A small autoregressive pixel model, trained from scratch: 101725 training examples.
Rows from block 7 of a small autoregressive pixel model, named by matrix and row number. Rows with one number belong to one neuron. Each number is 200 + 40 x the weight over its row's rms, rounded and kept within 0 to 999. All counts start at 0.
After each neuron's rows are labels from the 100 images, of 14976, where the neuron reaches its highest value: "responds to" is what is common among them. Only what is clearly more common there than usual is listed. The data: photos with spoken descriptions (Open Images, Localized Narratives). In brackets: how many of the 100.
# fc1: MLP up (model.blocks.7.mlp.fc1.weight, 256x128), inputs 0-63
# fc2: MLP down (model.blocks.7.mlp.fc2.weight, 128x256, transposed), outputs 0-63

fc1.158,192,276,190,190,271,200,281,229,257,224,180,172,202,216,221,144,190,298,182,158,156,136,218,233,195,195,126,200,224,238,209,163,175,287,172,220,218,92,210,163,235,204,151,185,282,231,258,181,197,247,287,173,221,261,126,156,200,262,148,232,177,174,197,263
fc2.158,173,207,68,240,214,211,259,164,280,144,222,205,198,245,234,242,184,145,255,152,215,150,182,241,203,245,151,166,225,178,162,171,156,113,97,186,133,148,170,207,220,192,179,197,187,91,264,246,146,214,199,199,199,230,236,176,211,177,162,209,203,174,214,174
responds to: text has "sky" (59)

fc1.167,176,160,170,154,192,194,198,145,201,152,173,247,243,203,190,202,174,211,165,265,234,317,165,181,214,252,233,188,243,182,226,204,271,110,247,206,147,254,149,152,230,197,177,239,257,114,215,176,160,251,217,209,202,232,239,228,264,153,188,232,217,221,207,201
fc2.167,213,209,175,179,257,186,193,225,210,207,216,225,215,178,192,151,190,204,225,246,206,199,291,156,183,203,233,222,153,129,295,176,174,254,273,233,195,159,158,213,245,85,210,187,174,269,241,197,273,210,210,218,197,177,205,210,201,248,132,167,195,172,243,176
responds to: text has "grass" (33)

fc1.174,209,202,200,214,259,145,309,174,267,203,164,187,237,180,155,208,293,250,175,189,200,193,287,240,197,275,194,179,180,158,216,152,190,204,205,233,117,177,237,171,219,238,143,164,219,198,216,155,180,178,234,236,233,308,163,174,289,212,148,189,198,142,189,191
fc2.174,146,156,179,197,138,242,211,305,174,251,143,210,149,184,206,177,126,225,230,178,145,224,139,152,179,132,207,236,190,212,173,224,160,201,193,226,246,150,165,186,205,166,195,238,247,166,182,209,202,258,143,265,187,116,225,236,150,209,292,214,159,139,205,275
responds to: text has "wall" (47)

fc1.213,211,217,189,233,130,196,250,268,214,246,172,211,194,226,190,236,231,261,143,177,181,215,227,164,219,171,219,170,185,260,164,239,229,109,261,263,209,144,157,199,210,222,168,341,223,116,206,140,216,201,199,177,178,258,205,181,195,146,211,217,180,175,198,223
fc2.213,242,103,119,220,119,209,292,212,139,165,239,197,196,271,206,167,202,174,215,180,257,234,248,213,186,211,237,208,238,64,199,197,271,185,276,154,125,179,238,271,172,218,190,196,205,191,243,215,198,207,267,189,183,224,210,199,205,147,204,196,265,179,157,229
responds to: text has "trees" (71); text has "sky" (53); text has "buildings" (30); text has "road" (29)

fc1.96,207,146,249,161,210,260,178,211,212,155,192,258,193,134,326,274,137,223,180,248,160,123,199,147,170,212,151,224,186,241,230,195,192,166,224,157,208,142,137,201,176,161,145,220,139,175,190,263,189,180,228,262,141,228,203,189,232,137,209,243,167,189,234,211
fc2.96,299,221,227,140,251,225,232,194,239,215,146,221,222,215,238,195,266,233,236,160,298,295,215,188,199,122,164,126,211,144,187,175,214,196,237,206,176,242,293,276,140,192,179,230,221,173,192,183,189,176,170,160,185,187,173,193,168,262,202,219,212,221,259,124
responds to: text has "trees" (57); text has "sky" (55); text has "buildings" (33)

fc1.15,183,214,269,189,166,149,228,261,231,231,242,143,228,206,203,231,241,209,146,205,194,208,286,169,199,211,174,158,297,170,146,157,228,228,181,245,158,233,179,225,314,269,151,296,241,161,191,195,201,184,192,232,211,177,281,195,138,183,148,288,218,186,152,176
fc2.15,126,168,156,201,180,185,206,157,204,179,176,261,217,207,192,259,143,165,280,161,221,235,172,211,193,258,209,260,220,201,196,218,150,151,181,284,228,159,195,260,161,218,215,207,188,168,188,159,171,267,235,255,215,166,219,192,196,117,154,223,248,171,182,182
responds to: text has "wall" (56)

fc1.7,200,148,200,196,217,133,198,261,236,192,153,169,181,191,215,224,187,274,213,167,139,164,254,191,226,195,236,139,257,223,191,182,238,238,136,144,160,201,182,128,207,201,249,199,266,208,185,250,150,263,184,231,259,201,232,180,244,224,169,228,139,169,222,200
fc2.7,137,207,187,258,115,214,234,191,161,180,225,163,236,200,210,220,215,171,157,203,203,237,203,200,174,250,213,215,178,158,216,266,160,131,212,235,217,259,216,233,171,219,175,210,179,142,235,156,173,184,283,205,206,187,199,248,198,157,208,253,231,184,218,236
responds to: text has "grass" (27)

fc1.222,143,202,248,196,272,156,316,198,218,265,217,142,186,236,194,148,196,243,212,234,208,290,218,216,205,203,219,142,226,142,139,178,170,178,140,241,186,204,235,262,168,191,157,277,243,206,162,177,151,149,229,145,241,275,226,154,226,164,180,244,226,151,184,211
fc2.222,266,91,222,157,150,187,251,251,222,256,204,232,162,196,254,261,239,208,173,229,263,133,183,175,179,160,181,278,270,202,162,124,218,117,258,223,211,189,207,90,172,140,227,205,171,223,164,211,199,164,195,167,222,235,193,188,223,229,196,157,249,224,217,227
responds to: text has "wall" (44); text has "wearing" (33); text has "man" (30); text has "woman" (26)

fc1.98,264,202,198,165,237,127,207,257,200,165,169,183,192,200,119,215,228,216,135,159,122,156,233,272,244,196,155,280,197,195,210,229,218,133,255,139,210,164,205,163,164,229,177,197,218,169,232,182,81,187,197,225,191,217,235,209,137,210,157,126,189,205,236,273
fc2.98,222,168,147,156,189,234,226,220,182,249,219,187,173,198,113,172,190,212,173,227,188,330,187,194,173,148,197,215,205,219,176,129,190,275,280,164,286,214,201,232,224,131,236,287,172,217,154,228,278,158,283,214,150,185,172,229,187,183,282,187,207,159,237,192
responds to: text has "sky" (61); text has "trees" (60); text has "grass" (26)

fc1.205,183,273,199,307,198,223,216,177,165,232,198,232,239,291,237,175,217,144,192,139,188,200,265,159,234,204,191,169,225,218,157,172,195,279,163,275,250,219,148,182,204,234,213,211,195,219,235,194,181,173,231,234,204,171,192,148,237,176,208,200,112,200,142,170
fc2.205,122,157,181,162,172,168,265,227,169,167,194,216,217,147,219,241,172,240,197,222,205,233,203,197,181,210,232,187,119,158,215,240,228,119,245,230,190,214,212,253,132,165,130,178,196,164,199,171,214,304,186,156,214,207,208,213,136,206,191,288,242,227,213,272
responds to: text has "grass" (29)

fc1.54,206,192,247,164,221,242,269,281,239,183,234,212,199,202,182,200,158,228,156,136,187,194,213,136,224,244,179,189,222,222,251,209,147,110,159,188,204,206,147,133,160,282,189,274,224,216,215,178,193,163,247,211,220,104,196,200,188,236,177,249,166,186,254,177
fc2.54,214,256,135,194,244,298,201,176,190,224,176,271,159,203,191,237,137,255,267,209,252,203,162,249,195,166,176,173,154,203,181,169,203,201,234,208,219,281,268,270,194,295,226,180,159,136,153,219,214,199,170,151,159,179,138,187,204,195,196,100,192,249,126,191
responds to: text has "wall" (47)

fc1.1,151,268,193,236,255,164,227,196,194,248,149,228,140,165,235,182,142,154,121,168,192,209,256,196,173,194,219,178,238,201,153,242,251,66,188,218,217,187,204,250,185,263,218,249,173,242,220,197,179,196,147,151,267,194,189,197,236,212,210,226,136,214,246,108
fc2.1,233,227,210,226,197,235,156,229,183,138,222,158,174,250,231,208,174,126,142,179,196,190,135,101,243,174,228,168,211,266,274,193,159,134,118,236,266,180,166,241,233,226,196,156,174,111,204,243,189,213,187,206,238,159,229,219,163,288,197,175,199,224,186,231
responds to: text has "flowers" (28); text has "leaves" (26)

fc1.231,161,263,202,198,242,118,215,242,205,223,103,198,219,235,213,184,189,199,106,165,166,223,225,220,186,294,180,193,188,220,202,217,169,164,238,188,267,171,107,177,174,213,194,202,250,124,170,236,178,220,294,258,227,281,298,168,182,197,148,209,159,241,192,227
fc2.231,166,241,191,202,158,151,217,211,159,232,96,212,109,158,120,163,203,199,218,271,150,253,228,112,176,202,260,241,240,239,154,216,266,235,224,250,194,160,233,229,225,256,235,176,177,174,226,217,229,194,228,203,227,247,126,206,255,198,228,174,177,191,167,244
responds to: text has "sky" (82); text has "trees" (75); text has "grass" (33); text has "buildings" (29)

fc1.78,169,218,228,233,272,170,197,259,197,226,211,182,249,166,227,188,160,180,161,191,220,206,188,216,313,237,188,221,173,297,248,144,261,159,198,124,190,202,209,147,203,203,184,176,246,253,264,139,197,205,218,232,172,192,272,196,177,214,132,176,184,192,186,218
fc2.78,258,229,119,220,220,206,233,184,204,166,199,171,200,188,182,217,175,221,175,140,175,147,154,193,223,253,181,216,153,203,190,242,228,194,238,102,211,248,197,160,212,283,234,140,173,204,185,247,212,187,151,181,208,237,191,124,201,230,216,184,225,205,179,173
responds to: text has "grass" (32)

fc1.177,103,243,202,217,241,138,312,241,229,212,193,178,169,199,257,253,161,150,210,252,235,202,215,195,181,225,222,166,203,278,251,181,271,183,106,169,238,197,146,194,225,198,202,151,265,147,236,224,219,282,253,153,209,137,202,182,251,213,118,197,194,191,146,208
fc2.177,243,121,203,228,129,165,114,210,206,207,197,241,196,231,221,176,238,234,278,210,212,230,257,191,180,186,255,110,264,167,188,205,164,277,250,208,215,180,209,305,164,210,160,252,151,186,180,228,157,88,193,255,226,249,187,211,164,197,258,218,184,195,183,233
responds to: text has "color" (31)

fc1.8,155,202,189,207,219,192,284,176,189,192,174,241,179,198,247,246,165,217,161,164,188,324,275,232,158,276,153,177,232,225,199,179,211,198,226,198,202,150,155,89,189,274,145,192,223,153,203,203,123,258,227,129,195,264,261,156,241,221,119,249,150,120,167,215
fc2.8,128,185,181,214,192,205,191,142,234,205,213,240,129,225,208,209,202,202,254,177,223,228,170,288,171,165,137,157,170,189,127,270,264,183,145,221,226,198,116,218,214,141,230,216,226,132,165,224,191,183,163,194,230,152,215,170,216,214,246,242,174,187,251,257
responds to: text has "white" (43); text has "black" (40)

fc1.144,181,192,249,95,175,208,238,194,266,233,208,208,200,226,223,157,181,247,159,146,193,211,227,126,189,258,114,158,196,205,197,225,159,129,168,193,209,198,220,201,176,244,238,274,186,192,236,277,215,255,192,182,219,223,239,196,176,155,235,217,197,191,258,183
fc2.144,216,139,255,171,216,221,170,219,222,242,215,202,178,232,175,270,219,221,282,181,189,195,230,231,236,171,170,183,152,252,211,141,225,264,177,189,138,247,177,196,248,148,188,196,233,231,186,230,254,172,232,218,121,190,159,196,220,160,212,213,171,223,186,188
responds to: text has "grass" (46); text has "ground" (31)

fc1.147,181,204,251,185,191,220,219,144,253,258,196,101,185,206,240,219,130,219,162,230,125,191,201,149,168,248,241,149,278,154,199,242,250,221,158,162,166,159,184,177,174,178,195,215,154,138,220,238,159,148,161,198,198,187,185,248,227,167,238,218,191,159,227,140
fc2.147,184,224,205,190,208,244,198,173,150,219,185,209,261,176,246,247,138,250,272,224,209,337,157,159,251,169,249,192,171,147,114,209,200,231,225,247,190,191,197,100,210,162,188,218,147,239,184,190,212,219,186,250,189,162,212,251,201,185,262,262,127,69,118,181
responds to: text has "color" (31)

fc1.115,236,243,257,130,190,256,201,167,227,211,229,284,221,230,253,243,230,246,209,112,228,243,212,180,193,195,156,99,223,192,215,151,184,128,144,141,114,267,123,187,179,227,216,170,219,137,203,230,238,153,221,137,170,170,251,183,187,259,202,249,195,209,207,233
fc2.115,123,223,194,300,238,78,209,234,207,224,162,140,173,186,204,152,174,194,224,180,220,251,291,182,218,145,229,246,151,198,150,253,243,241,245,199,180,201,232,136,207,115,211,178,226,279,223,188,165,197,169,228,185,234,194,205,254,165,150,204,212,185,193,170
responds to: text has "grass" (30)

fc1.33,212,233,230,211,223,173,163,206,211,224,194,242,225,165,144,172,149,183,151,201,146,172,146,202,223,224,218,201,171,248,240,207,213,177,260,146,189,235,238,106,250,247,202,258,209,183,165,150,197,287,223,177,183,240,245,219,199,173,179,151,210,205,125,240
fc2.33,224,212,152,218,147,171,252,130,164,225,179,202,133,241,174,186,148,159,208,204,205,181,182,131,160,213,259,179,138,206,205,207,177,207,248,133,123,233,167,181,223,195,168,219,208,175,244,192,244,198,173,200,196,228,197,164,215,227,160,252,271,179,205,156
responds to: text has "grass" (32)

fc1.100,215,254,185,173,175,246,244,290,205,240,202,172,172,205,235,211,135,202,163,184,142,167,213,169,166,295,156,194,218,245,124,275,258,135,204,151,228,117,138,128,146,192,182,235,206,58,231,159,156,241,237,226,190,227,242,171,139,217,192,190,196,143,218,207
fc2.100,151,142,223,154,191,176,142,192,226,162,256,232,185,188,222,241,283,262,222,266,261,187,220,186,169,195,163,181,242,151,253,197,141,216,224,157,161,252,214,98,232,226,173,166,203,237,214,231,204,139,198,218,202,161,158,182,244,196,182,210,163,122,215,143
responds to: text has "trees" (75); text has "sky" (71); text has "grass" (31)

fc1.70,209,199,205,196,210,200,164,189,196,242,112,256,283,177,226,209,201,273,146,149,153,220,201,201,190,248,187,189,112,236,239,192,325,215,228,191,200,211,130,211,191,249,227,262,142,184,192,243,195,241,241,128,159,183,198,202,185,111,169,287,184,197,229,311
fc2.70,180,189,224,201,182,217,235,298,246,197,173,115,250,185,238,130,203,222,171,184,167,198,230,184,213,186,157,124,306,168,224,213,208,198,172,145,249,169,196,197,189,120,183,172,222,137,247,176,247,146,187,159,193,228,224,207,192,212,196,180,206,191,276,162
responds to: text has "grass" (27)

fc1.41,146,263,198,234,241,222,283,137,188,251,197,180,276,186,188,117,225,203,217,141,167,265,212,221,199,280,223,190,213,226,79,214,175,168,129,179,141,197,173,212,218,222,117,162,246,158,208,121,181,103,246,246,199,232,213,179,319,234,191,157,192,187,215,209
fc2.41,235,170,183,204,180,176,217,194,154,228,199,212,164,197,205,212,202,203,235,246,201,267,260,164,173,232,259,203,196,223,190,201,145,215,198,282,231,204,217,235,188,244,228,202,234,147,157,204,111,216,195,191,214,189,136,210,186,118,244,177,167,164,130,360
responds to: text has "standing" (54); text has "wall" (51); text has "people" (46); text has "sitting" (45)

fc1.103,197,174,213,229,162,157,222,221,239,234,174,191,170,251,236,169,155,213,192,182,247,227,245,186,196,195,218,239,255,226,175,208,157,229,170,256,169,89,195,216,207,242,170,204,271,183,218,263,161,222,306,232,208,257,143,130,171,204,158,263,111,174,163,238
fc2.103,168,168,138,174,223,254,102,194,194,144,215,191,165,250,215,210,201,209,161,242,212,129,207,277,145,151,233,159,222,213,225,153,177,185,178,229,203,268,209,283,242,252,171,159,196,182,197,247,246,167,215,171,278,209,229,144,225,156,126,167,209,276,158,181
responds to: text has "guitar" (30); text has "man" (29); text has "playing" (26); text has "lights" (25)

fc1.16,216,266,126,208,212,160,228,175,165,186,219,165,239,266,190,170,207,150,179,137,209,242,185,258,242,228,170,158,285,163,213,198,226,155,230,168,194,184,184,161,124,211,156,247,246,165,196,173,132,272,153,202,134,167,180,179,231,267,195,266,211,127,200,264
fc2.16,114,256,123,195,232,160,211,239,167,253,252,212,168,213,212,236,232,138,213,191,231,144,216,160,278,154,198,183,162,167,258,203,245,213,199,206,144,197,196,235,132,203,215,222,187,187,180,268,238,235,158,155,118,165,108,186,251,202,238,190,177,201,196,201
responds to: text has "white" (57); text has "black" (56)

fc1.31,217,252,193,196,200,212,182,176,181,116,157,249,216,243,256,171,270,142,161,180,181,231,168,154,155,155,160,206,277,260,268,210,197,175,169,210,186,184,199,239,149,237,172,254,234,225,103,155,176,243,238,232,199,271,234,197,110,181,195,233,209,224,234,274
fc2.31,238,218,140,195,264,207,249,259,202,226,136,203,192,217,206,155,123,188,181,149,167,263,242,218,213,162,169,198,204,213,239,181,232,255,258,209,268,207,262,256,253,177,205,196,157,268,217,201,250,118,188,239,189,201,198,209,185,154,289,140,225,217,140,146
responds to: text has "sky" (54)