config.yaml
dataset: "photos with spoken descriptions (Open Images, Localized Narratives)"
train_examples: 101725
norm: "layernorm"
activation: "relu"
mlp_ratio: 2
head_dim: 32
inner_norm: false
lr_schedule: "cosine_restarts"
Rows from block 4, named by matrix and row number. Rows with one number belong to one attention dimension. Each number is 128 + 32 x the weight over the matrix's rms, rounded and kept within 0 to 255. All counts start at 0.
# v: attention value (model.blocks.4.attn.v.weight, 128x128), inputs 0-63
# proj: attention output (model.blocks.4.attn.proj.weight, 128x128, transposed), outputs 0-63
v.99 [173  98 139  69 132 178  85 154 123 143  87 146 106 162 178  71 120  71  86  24 148 109 181 188  97 116 141 102 184 161 105 134 151 156 133 137  82 135  97  89 143 109  96 164 159 117 147 166 122 130  93 150 167  86 166 136 141 159 134 193  97  90 117 140]
proj.99 [ 65 120 202 144 114 120 167 115 111  97 131 177 116 103 142 184  63 170 152 139 119  97 132 152 135  84 155  92 120 174 125 178  93 127 103 148  68 144  88 124 122 130 191 140 109 124 143 130 129 143  47 134 146 131  99 131 144 104 140 104  96 185 194 144]
v.100 [123 117  82  92  72  85 116 159 135 101 154 123 110 130 147  77 118 163 123 109 142 136 163 159  83 146 120 104 116 100 109 105 179 108  99 110  80 169 109 101 131 163  87 150 137 163 158 144 171 163  99 194 113  74 159 139  84 123  63 130 142 179  78 115]
proj.100 [ 78  84 186 131 135 146 152 128 135 202 150 111 109  87 139 154 107 127 120 148  57 137 138 151 115  76 115 129 147 162  94 176  97 132 128 129 101 138  97  91 107 124 135 173  84 153 101 139  88 122  55  91 123 126 183 153 143 153 128 113 151 111 165 166]
v.101 [113 150  70 154 107 116 127 180 119  97 145 130 210 112 114 123 153 166 170 162 102 184 129 118 152 122 120  93  89 126 105 125 130  84 121 133 159  95  97  90 127 145 155  86 160 193 152  92 120 209 135 164  94 174 151 133  89  64 148 113 140 171 135  61]
proj.101 [130 124  93 128 115 126 133  92 139 132 112  87  83 135 147  57 125 144 150 169  76 126 142 120 154 105 123  94 148  76 118 127 116 117  99 148 156 168 121 137  93 107 114 111  25 151 119 174 127  64 105 127 105 152 132 151 117 162 113 128 152  55  92 123]
v.102 [ 99 152  94 126  87 110 113 169 147 115 102 137 138 155 122 140 161 105 140 108 115 154 133 150 151 122 118 154 144 130 126 138 138 145 118 113 113  85 149 106 110 183  74 108  71 193 128 131 102  74  66  99 189 135 143 131 155 129  75 145 127 101 173 107]
proj.102 [119  93 187 148  98 126 137  92 165 124 144 120 110 107 131 138 145 135  61 149 104 106 156 133 148  87 113 121  90 139  74 148 152  68 109 191 115 135  88 123 139 151 124  90 144 119 101 117 193  92 148 104 144 190  72 127  76  74 193 120 131 126  89 128]
v.103 [128 149  31 138 130 157 103 166 157  83 179  89 144 132 156 125 164 155 148 175  83 181 117 172 171 139 166 137 148 193 125 142 100 166 186  78  76 100 118  98 137 132  82 145 130  99 113 124 122 187  84 108 176 113  83  90  94  94 110 123 151 159 102 121]
proj.103 [ 80  57 169 149  73 119 125 135 101 203  82 144 114  92 124  99 209 141 139 144 130 100 124  76 145  93 159  55 146 141 180 145 149 153  61 181 128 137  85 147 163 151 191  51 101  93 113 133 181  56 138 119 194 200  77  90 167  86 135 147 127 130 162 120]
v.104 [ 86 100 160  77 131 160  92  54 121 156 131 121 110 105 138 157 102 125 114  74  77 160  89 150 139 118 129 125 160 141 155 111  86 113 135 107 138 141 126 101 125 108 204 150 157  97  94  79 111 176 131 193 138 120 126 111 151 168 186 156 136 133 129 145]
proj.104 [134 151 115 119 162 158 134 109 132  88 102 119 128 113 142  47 150 183 166 154 137  89 122 107 159 154 142  90 105 108 117 151  49 157 135 122 130 139 131 119 198 121 197  86  94 112 160 130 149 151  15 111 157 106  68 136 146 140 123 163 115 151 178  81]
v.105 [124 144 100 116 126 150 141 160 113 131 150  79 158 113 149 154 124 118  76 148 106  98  93 174 141 127 165  77 166  60 140 128 105 167 149 138 141 145 105  77  72  87 138 165 132  99 118 120 130 145 126 148 117 175 112 129 136 126 111 171 140 150  83 158]
proj.105 [164  68 156  90 121 144 113 115  97 104  91 115 124 154 137 110 159 127 200 127 124  96 103 126 161 112 170 117 126 131 151 183 149 148  56 111  81 121  96 131 177  97 183 122 130 136 117 106 107 117  48 173 103 151 147 113 123 113 131  83 116 150 191 104]
v.106 [136 130  95  90  65 216 139 170 174 148 161 135  96 128 172 115 110 152 131 124  87 201 176 160 120  94 119 137 155 171 119 120 146 113 125 114 111 109 137 155 128 146  97 148 134 123 153 153 146  96  83 128 128  62 111 122 122 159 132  80 138 134 113  98]
proj.106 [ 94 115 165 120  67  65 151 131  76 167 110 126 181 107 127 113 124 166 161 154  99 134 132 135 142 107  94 112 182 172 154  86 110 151 106  55  72 134 164 141  63 171 141  99 143 124 106 141 169 125 107 115 174 133 116 136 150  84 106 130  96 168 173 136]
v.107 [183 170 135 135 146 184 121 138 114 177 112  61 158 126 143 128 107 103  61 152 154  91 130 147 176  97 143 143 138 120 144 129  84 105 198 175 154 102  79  98 129  75 106  92 152 111 172 134  90  83 156  95 114 181 110 118 193 156 160 158 130 122 109 161]
proj.107 [100 156 135 123 104 122 100 107 117 198 110 173 136 146 122  62 106 156 118 140 161 153  98 203 109 136 193 118  88 108 157 138 191 131 105  58 133 124 152  79 154 177 168  59 100  64 119 101  97 128 127 200 103 169  76 107 132  94 106 107  98 149 120 146]
v.108 [ 82 143 176 148 120 101 113  59 171 134 104 183 136 136 108 130 136 110 153  78 116 135 118  87 133 167 119 115 149 127 125 124 193 135 152 119 105 155 131 122  59 171 118 129  74 116 148  91 174  94 112 105 145 156 128 139 149 109 159 145 144  99 138  98]
proj.108 [184 121  86 154 102 118 154 117 150  91 128 116 110 111 141 213 116 116 124 122 113 210 115 118 121 128 114 120 149 190 101 141 125  95  99 191  85 115  86 133 130  82 137 165 120 186 102 180 145 132 179 163 148 141  95 142  69 159 100 166 114 129 161  95]
v.109 [126 114 134 124 158 130 124 164 116  86 151 155 113 166 140 112 134  94 128 116  54 144  71  92 166  83 146 112 150 158 138 144 141 135 155 102  88 130 108  97 120 137 114 126 140 118 143 134 169 173  95  84 160 190 120 131 122 120  96 139 114 134 117  94]
proj.109 [161 101 123 125 146  87 118 148 155  92  95 120  92 164 126 212 109 134 119 135 101 133 130  90 157 141 157 115 109 129 111 147 100 158 114 170 148  91 128 128 114  87 106 144  74 134 109 147 124 101 143 172 137 138  80 105 160 157 155 148 141  89 132  96]
v.110 [128 102 136 129 124 129  87 108  74  66 155  95 168  97 106 136 118 188  83 146 183 129 148 165  90 182 138 145 138 129 145 141 116 111 150  65 143 177 125 152 144 143 147  96 104  88  89 112 108 157  96  95 135 174  78 118 184 105  98 147 113 156 130 116]
proj.110 [148 107 136 153 165 145  81 148  72 135 136 173  94 165 121 125 128 128 131  99 189 105 128  90 112 114 120 165 155 140 126 137 150 101 214 152 110  76 160 174 140 131 181  79 129 133 115  88  83  75 126 159 127 142  97  99 104  89 192 127 118 178 152 113]
v.111 [129 107 187 127 175 134 189 156  91 125 169  95 142 126 124 145 126 106 126 118 160 114 102 133 114 139 125 131 134 148 139 148 112 101 133 119 107 161 159 166 153  86 138 126  95 130 131 146 217 160 107 120  94 151 164 112 121 164 173 159 122 165  87 123]
proj.111 [138 176 128 124 151 129  62 125 136  94 161 114 163 125 116 163 124 147 142 104 143 110 128 127 104 193 159 147 158 127 161 128 129 139 173  88 130 131 109 101 102  50 107 144 113 104 147 105  80 156 106 152  87  82 132  97 182 123 127 164 109 100 173 126]
v.112 [ 64 146 157 149 105  61 145 154 168 122 119 135 117 154 144 109 190 120  94 167 165 127  95 127 157 154 121 135 129 121  94 123 132 164 125 115  89 132 120 140  75 160 115 123  69 114 128 132 120 153 132 116 158 141 114 118 101  97 114 133 130 124 116 107]
proj.112 [ 94 110 147 143  78 172 150 144 118 123 158 130 141 148 131 149 176 154 104 122 125 122 125 125 108 133 114  96 151 158 139 126 122 167 163 139 146 106  74 113 177  95 134 135 133 145 137 180 112 113 169  74 142 162 220 128 138 133 111 120 111  99 107 159]
v.113 [171 108 121 146 190 131 152 153  75 163 118 168 118 150 117 116 172  96 159 187  94 171 158  69 120 176 114 131 137 146 164 152 125 152 113 157  93 152 152 174 162 113 118 153 108 134 138 127 162 161 176 100  86 108 147 110  64 146 143  80 112 199  95  74]
proj.113 [141 167  96 106 102 117 125 149 160 128 178 115  81 187 130 118 117  76 142 142 126 129 134  81 111 128 157 106 175  96 138 117 121 177 201 123 148 140 119 163 106 113  49 207 114 122 146 174  96 135 149  84 116  89 141 114 170 131 114 157 109 116 150 161]
v.114 [ 82  97 180 140 114 104 105  68 202 126 128 130 152 127 121 157 128  96 157 129 111 143  58 111 169 141 136 151 140 125 142 125 130 122 168 100 105  98 132 200 125 120  69 106  90 109 149 104 170 135  92  79 173 117 103 118 167 139 163 148 159 105 137 107]
proj.114 [142 129  76 172 119 127 119 160 131 108 120 128 136  80 122 150 174 148 133  73 150 154 133 167 110 177 122 120 118 138 148  98 121 106 147 159 139  98  81 106 147 129 129  97  79 104 110 146 155 129 185 135 199 161 113  95 134 154 152 137 115 110 149 128]
v.115 [186 129 151 120 130  95  80 106 192 149 136 146  86  99 114 121 115 134 129 140 122 102 139 158  77 171 189 172 106 180  79 119  96 139 124 100 106 125 120 139 125  45 168 201 127 131 138 131  94 153 151 151 161  63  94 156 125  10 125 149  98 133 111 168]
proj.115 [ 92  97 149 146 149 114 111 141 147  84 108 153 138  88 117 132 159 112 110  46 103 145 133 171  99 141 144 167  69 130 180 132 103 115 132 193 176 130 101  90  93 187 118 159  90 150 112 104  90 151 161 158 159  62 210  97 126 143 176  86 152  80 116  81]
v.116 [ 77 127 102 128 107  72 212 159 160 123 165 101 129 145 155 127 107  55 128 185 110 129 135 138 149  92 120 143 110 127 112 138 118 163  81 121 102 105 163 113 107 159 152 130  94 158 140 172 162 182 102 100 141  96  81 121 101 176 175 152 178  75  76 124]
proj.116 [106 168 151 131  89 141 151 132 133 149 116 102 170 110 132 117 157 167 131 111  81  71 115 186 150 133 125  76 133 113 138 153 110 140 124  50 124 117 106 118 109 118 123 122 128  60 150 101 125 150 106 114 148 156 119 142 118 176 113 132 104 164 105 106]
v.117 [144  95 125 105 183 159 106 149 142  97 103 140  99 156 109 125 114  68 104 146  43 134 173  82 157 167 146 110 193 168 189 143 127 163 100 116 114 119 137 118  73 143 104 125 101 140 118  47 189 148 121 194 157 115 127 119 161 110 180 150 100 141 123 116]
proj.117 [144  90 150 125  75 124 162 162 166 179 103 136  42 133 125  96  98 175 112 106  72 151 161 159 137 117 160 108   0 144 102 144  78  97 156 165 132  83 102  80 141 123 160 146  33 103  60 170  78 157 131 104 151 116  72 119 129  51 157 125  93  71 167 100]
v.118 [178  99 150 126  86 144 105  96 103 175 124 129 150 125 141 171 134 100 131  31  76 116  63 106 163 118 115 101 107 100 190 138 145 125 158 151 117 106 140 115 197 159 124 131 144 122 109 138 156 135 110  99 134 139 169 119  85 226 106 156 150 111 155  96]
proj.118 [179  96 122 104 178 134 171 119 128  88 122 100 103 139 146 155  93 115 207 163 153  72 138  75 131 136 141  99 161  54  88 157 171 143 105 143 118 141 109 189 125 102  84 154 117 104 154 105 142 123 118 149 143 185  72 136 167 150 113 161 146 140 159 155]
v.119 [ 97 186 135 147 134 135 141 135 152 144  87 151 147 137 115 140 168 155  78 140 152 113 144 126 118 211 102 171 156 132 102 134  85 126 182 160 100 103 148 192  82 155 125  96  89 145 140  77 139 118 146  30 141 155  98 124 173 101 182 106 135 146 118 149]
proj.119 [149 157  52 163  55 168 109 142 146 184 202 124  78 160 134  61  91 116  97 146 178 183 113 135  55 109 105 122 121 153  95 114 162 135 142 160 138  80 177 148 148 151 154  93 136 142 163 185 159 132 145 123 164 103 121 120 105 106 114 142 112 150  97 122]
v.120 [ 81 137 123 127 123 153 164 171 116 106 111 136  87 172 140 114 170 141  90 104 173 124 103 163 106 173 151 152 169  75 104 131 107 114 117 116  57 139 142 114  77 143 123 133  90 161 130 155 182 123  87 101 149 110 155 140 156 116  82 153 122 165  96 160]
proj.120 [110 119 186 161 112 132 117 152 162 109 180 108 104 109 140 175 112 131  71 159 134 144 165 136 121  94 133 181 112 163 109 140 119 107 110 164 111 112 146  94 187 120 130  95 159 143 130  64 168 156 127 113 129  98 147 113 144 124 182 108 126  84 127 129]
v.121 [134 153 125  89 136 169  95 102 141 141 120 136 142 118 128 104 137 139 110 111 163 131 165 169 115  99 146  79 163 155 126 137 107 130 120 108 122  88 142 108 128  47 123 132 157 104 159  77 130 126 162 187 134 108 163 118 130 109  89 119  90 108 176  86]
proj.121 [ 93  93 116 117 155  91 142 146  94  82 121 145 155 115 129  96 145 118 109 150 164 112 125 151 140 125 129 159 122 132 191 107  56 148 104 219 131 175 137 165 156 126 168  90 122 182 120 171 110 136  71  89  99 122  82 124 137  83 134  80 151 113 128 165]
v.122 [162  97  87 108 144 152 108 162 129  83 120 146 147 121 123 142 116  93  87  82  94 171 202 193 126 138 165 151 171 118 133 149 125 140 175 128  89 121 141 157 166  95  42 157 179  77 132 203  93 141  59  74 171  94 112 135 138 123  92 158  70 102 142 155]
proj.122 [130 104 162 122 130 129 120 132 105 121 131 153  87  91  97 159 114  90 159  70 131 117 115 105 162 121 147 172 122 158 133 179 177  98  96 149 113 123 100 190 115 181 133 140 117 119 158 117 112  58 112 133 142 150 121  80 162  67 150  78 118 167 179 153]
v.123 [143 144 135 140 141 140 106 103 121  76 144 125 149 146 115 126 149 148 150  82 200 157 108 107 104 140 142 153  76 195  72 151  92 108 175  98 131 132  85 159 164 114 122 165 173 174 106 156 104 147 127  67 116 138 118 146 135  65 123 143 125  71 125 183]
proj.123 [116 205 130 160 146 167 109 118 130 151 124 162 137  93 106 136 110 140 139 120 170 114 147 154 135 132 136  96 144 143  99 139 171 139 141 153 170 151 155 159 111 158 126 130 108 119 206 153 156 126 146 146 137 105 147 117 159 159  83 121 112 104  85 135]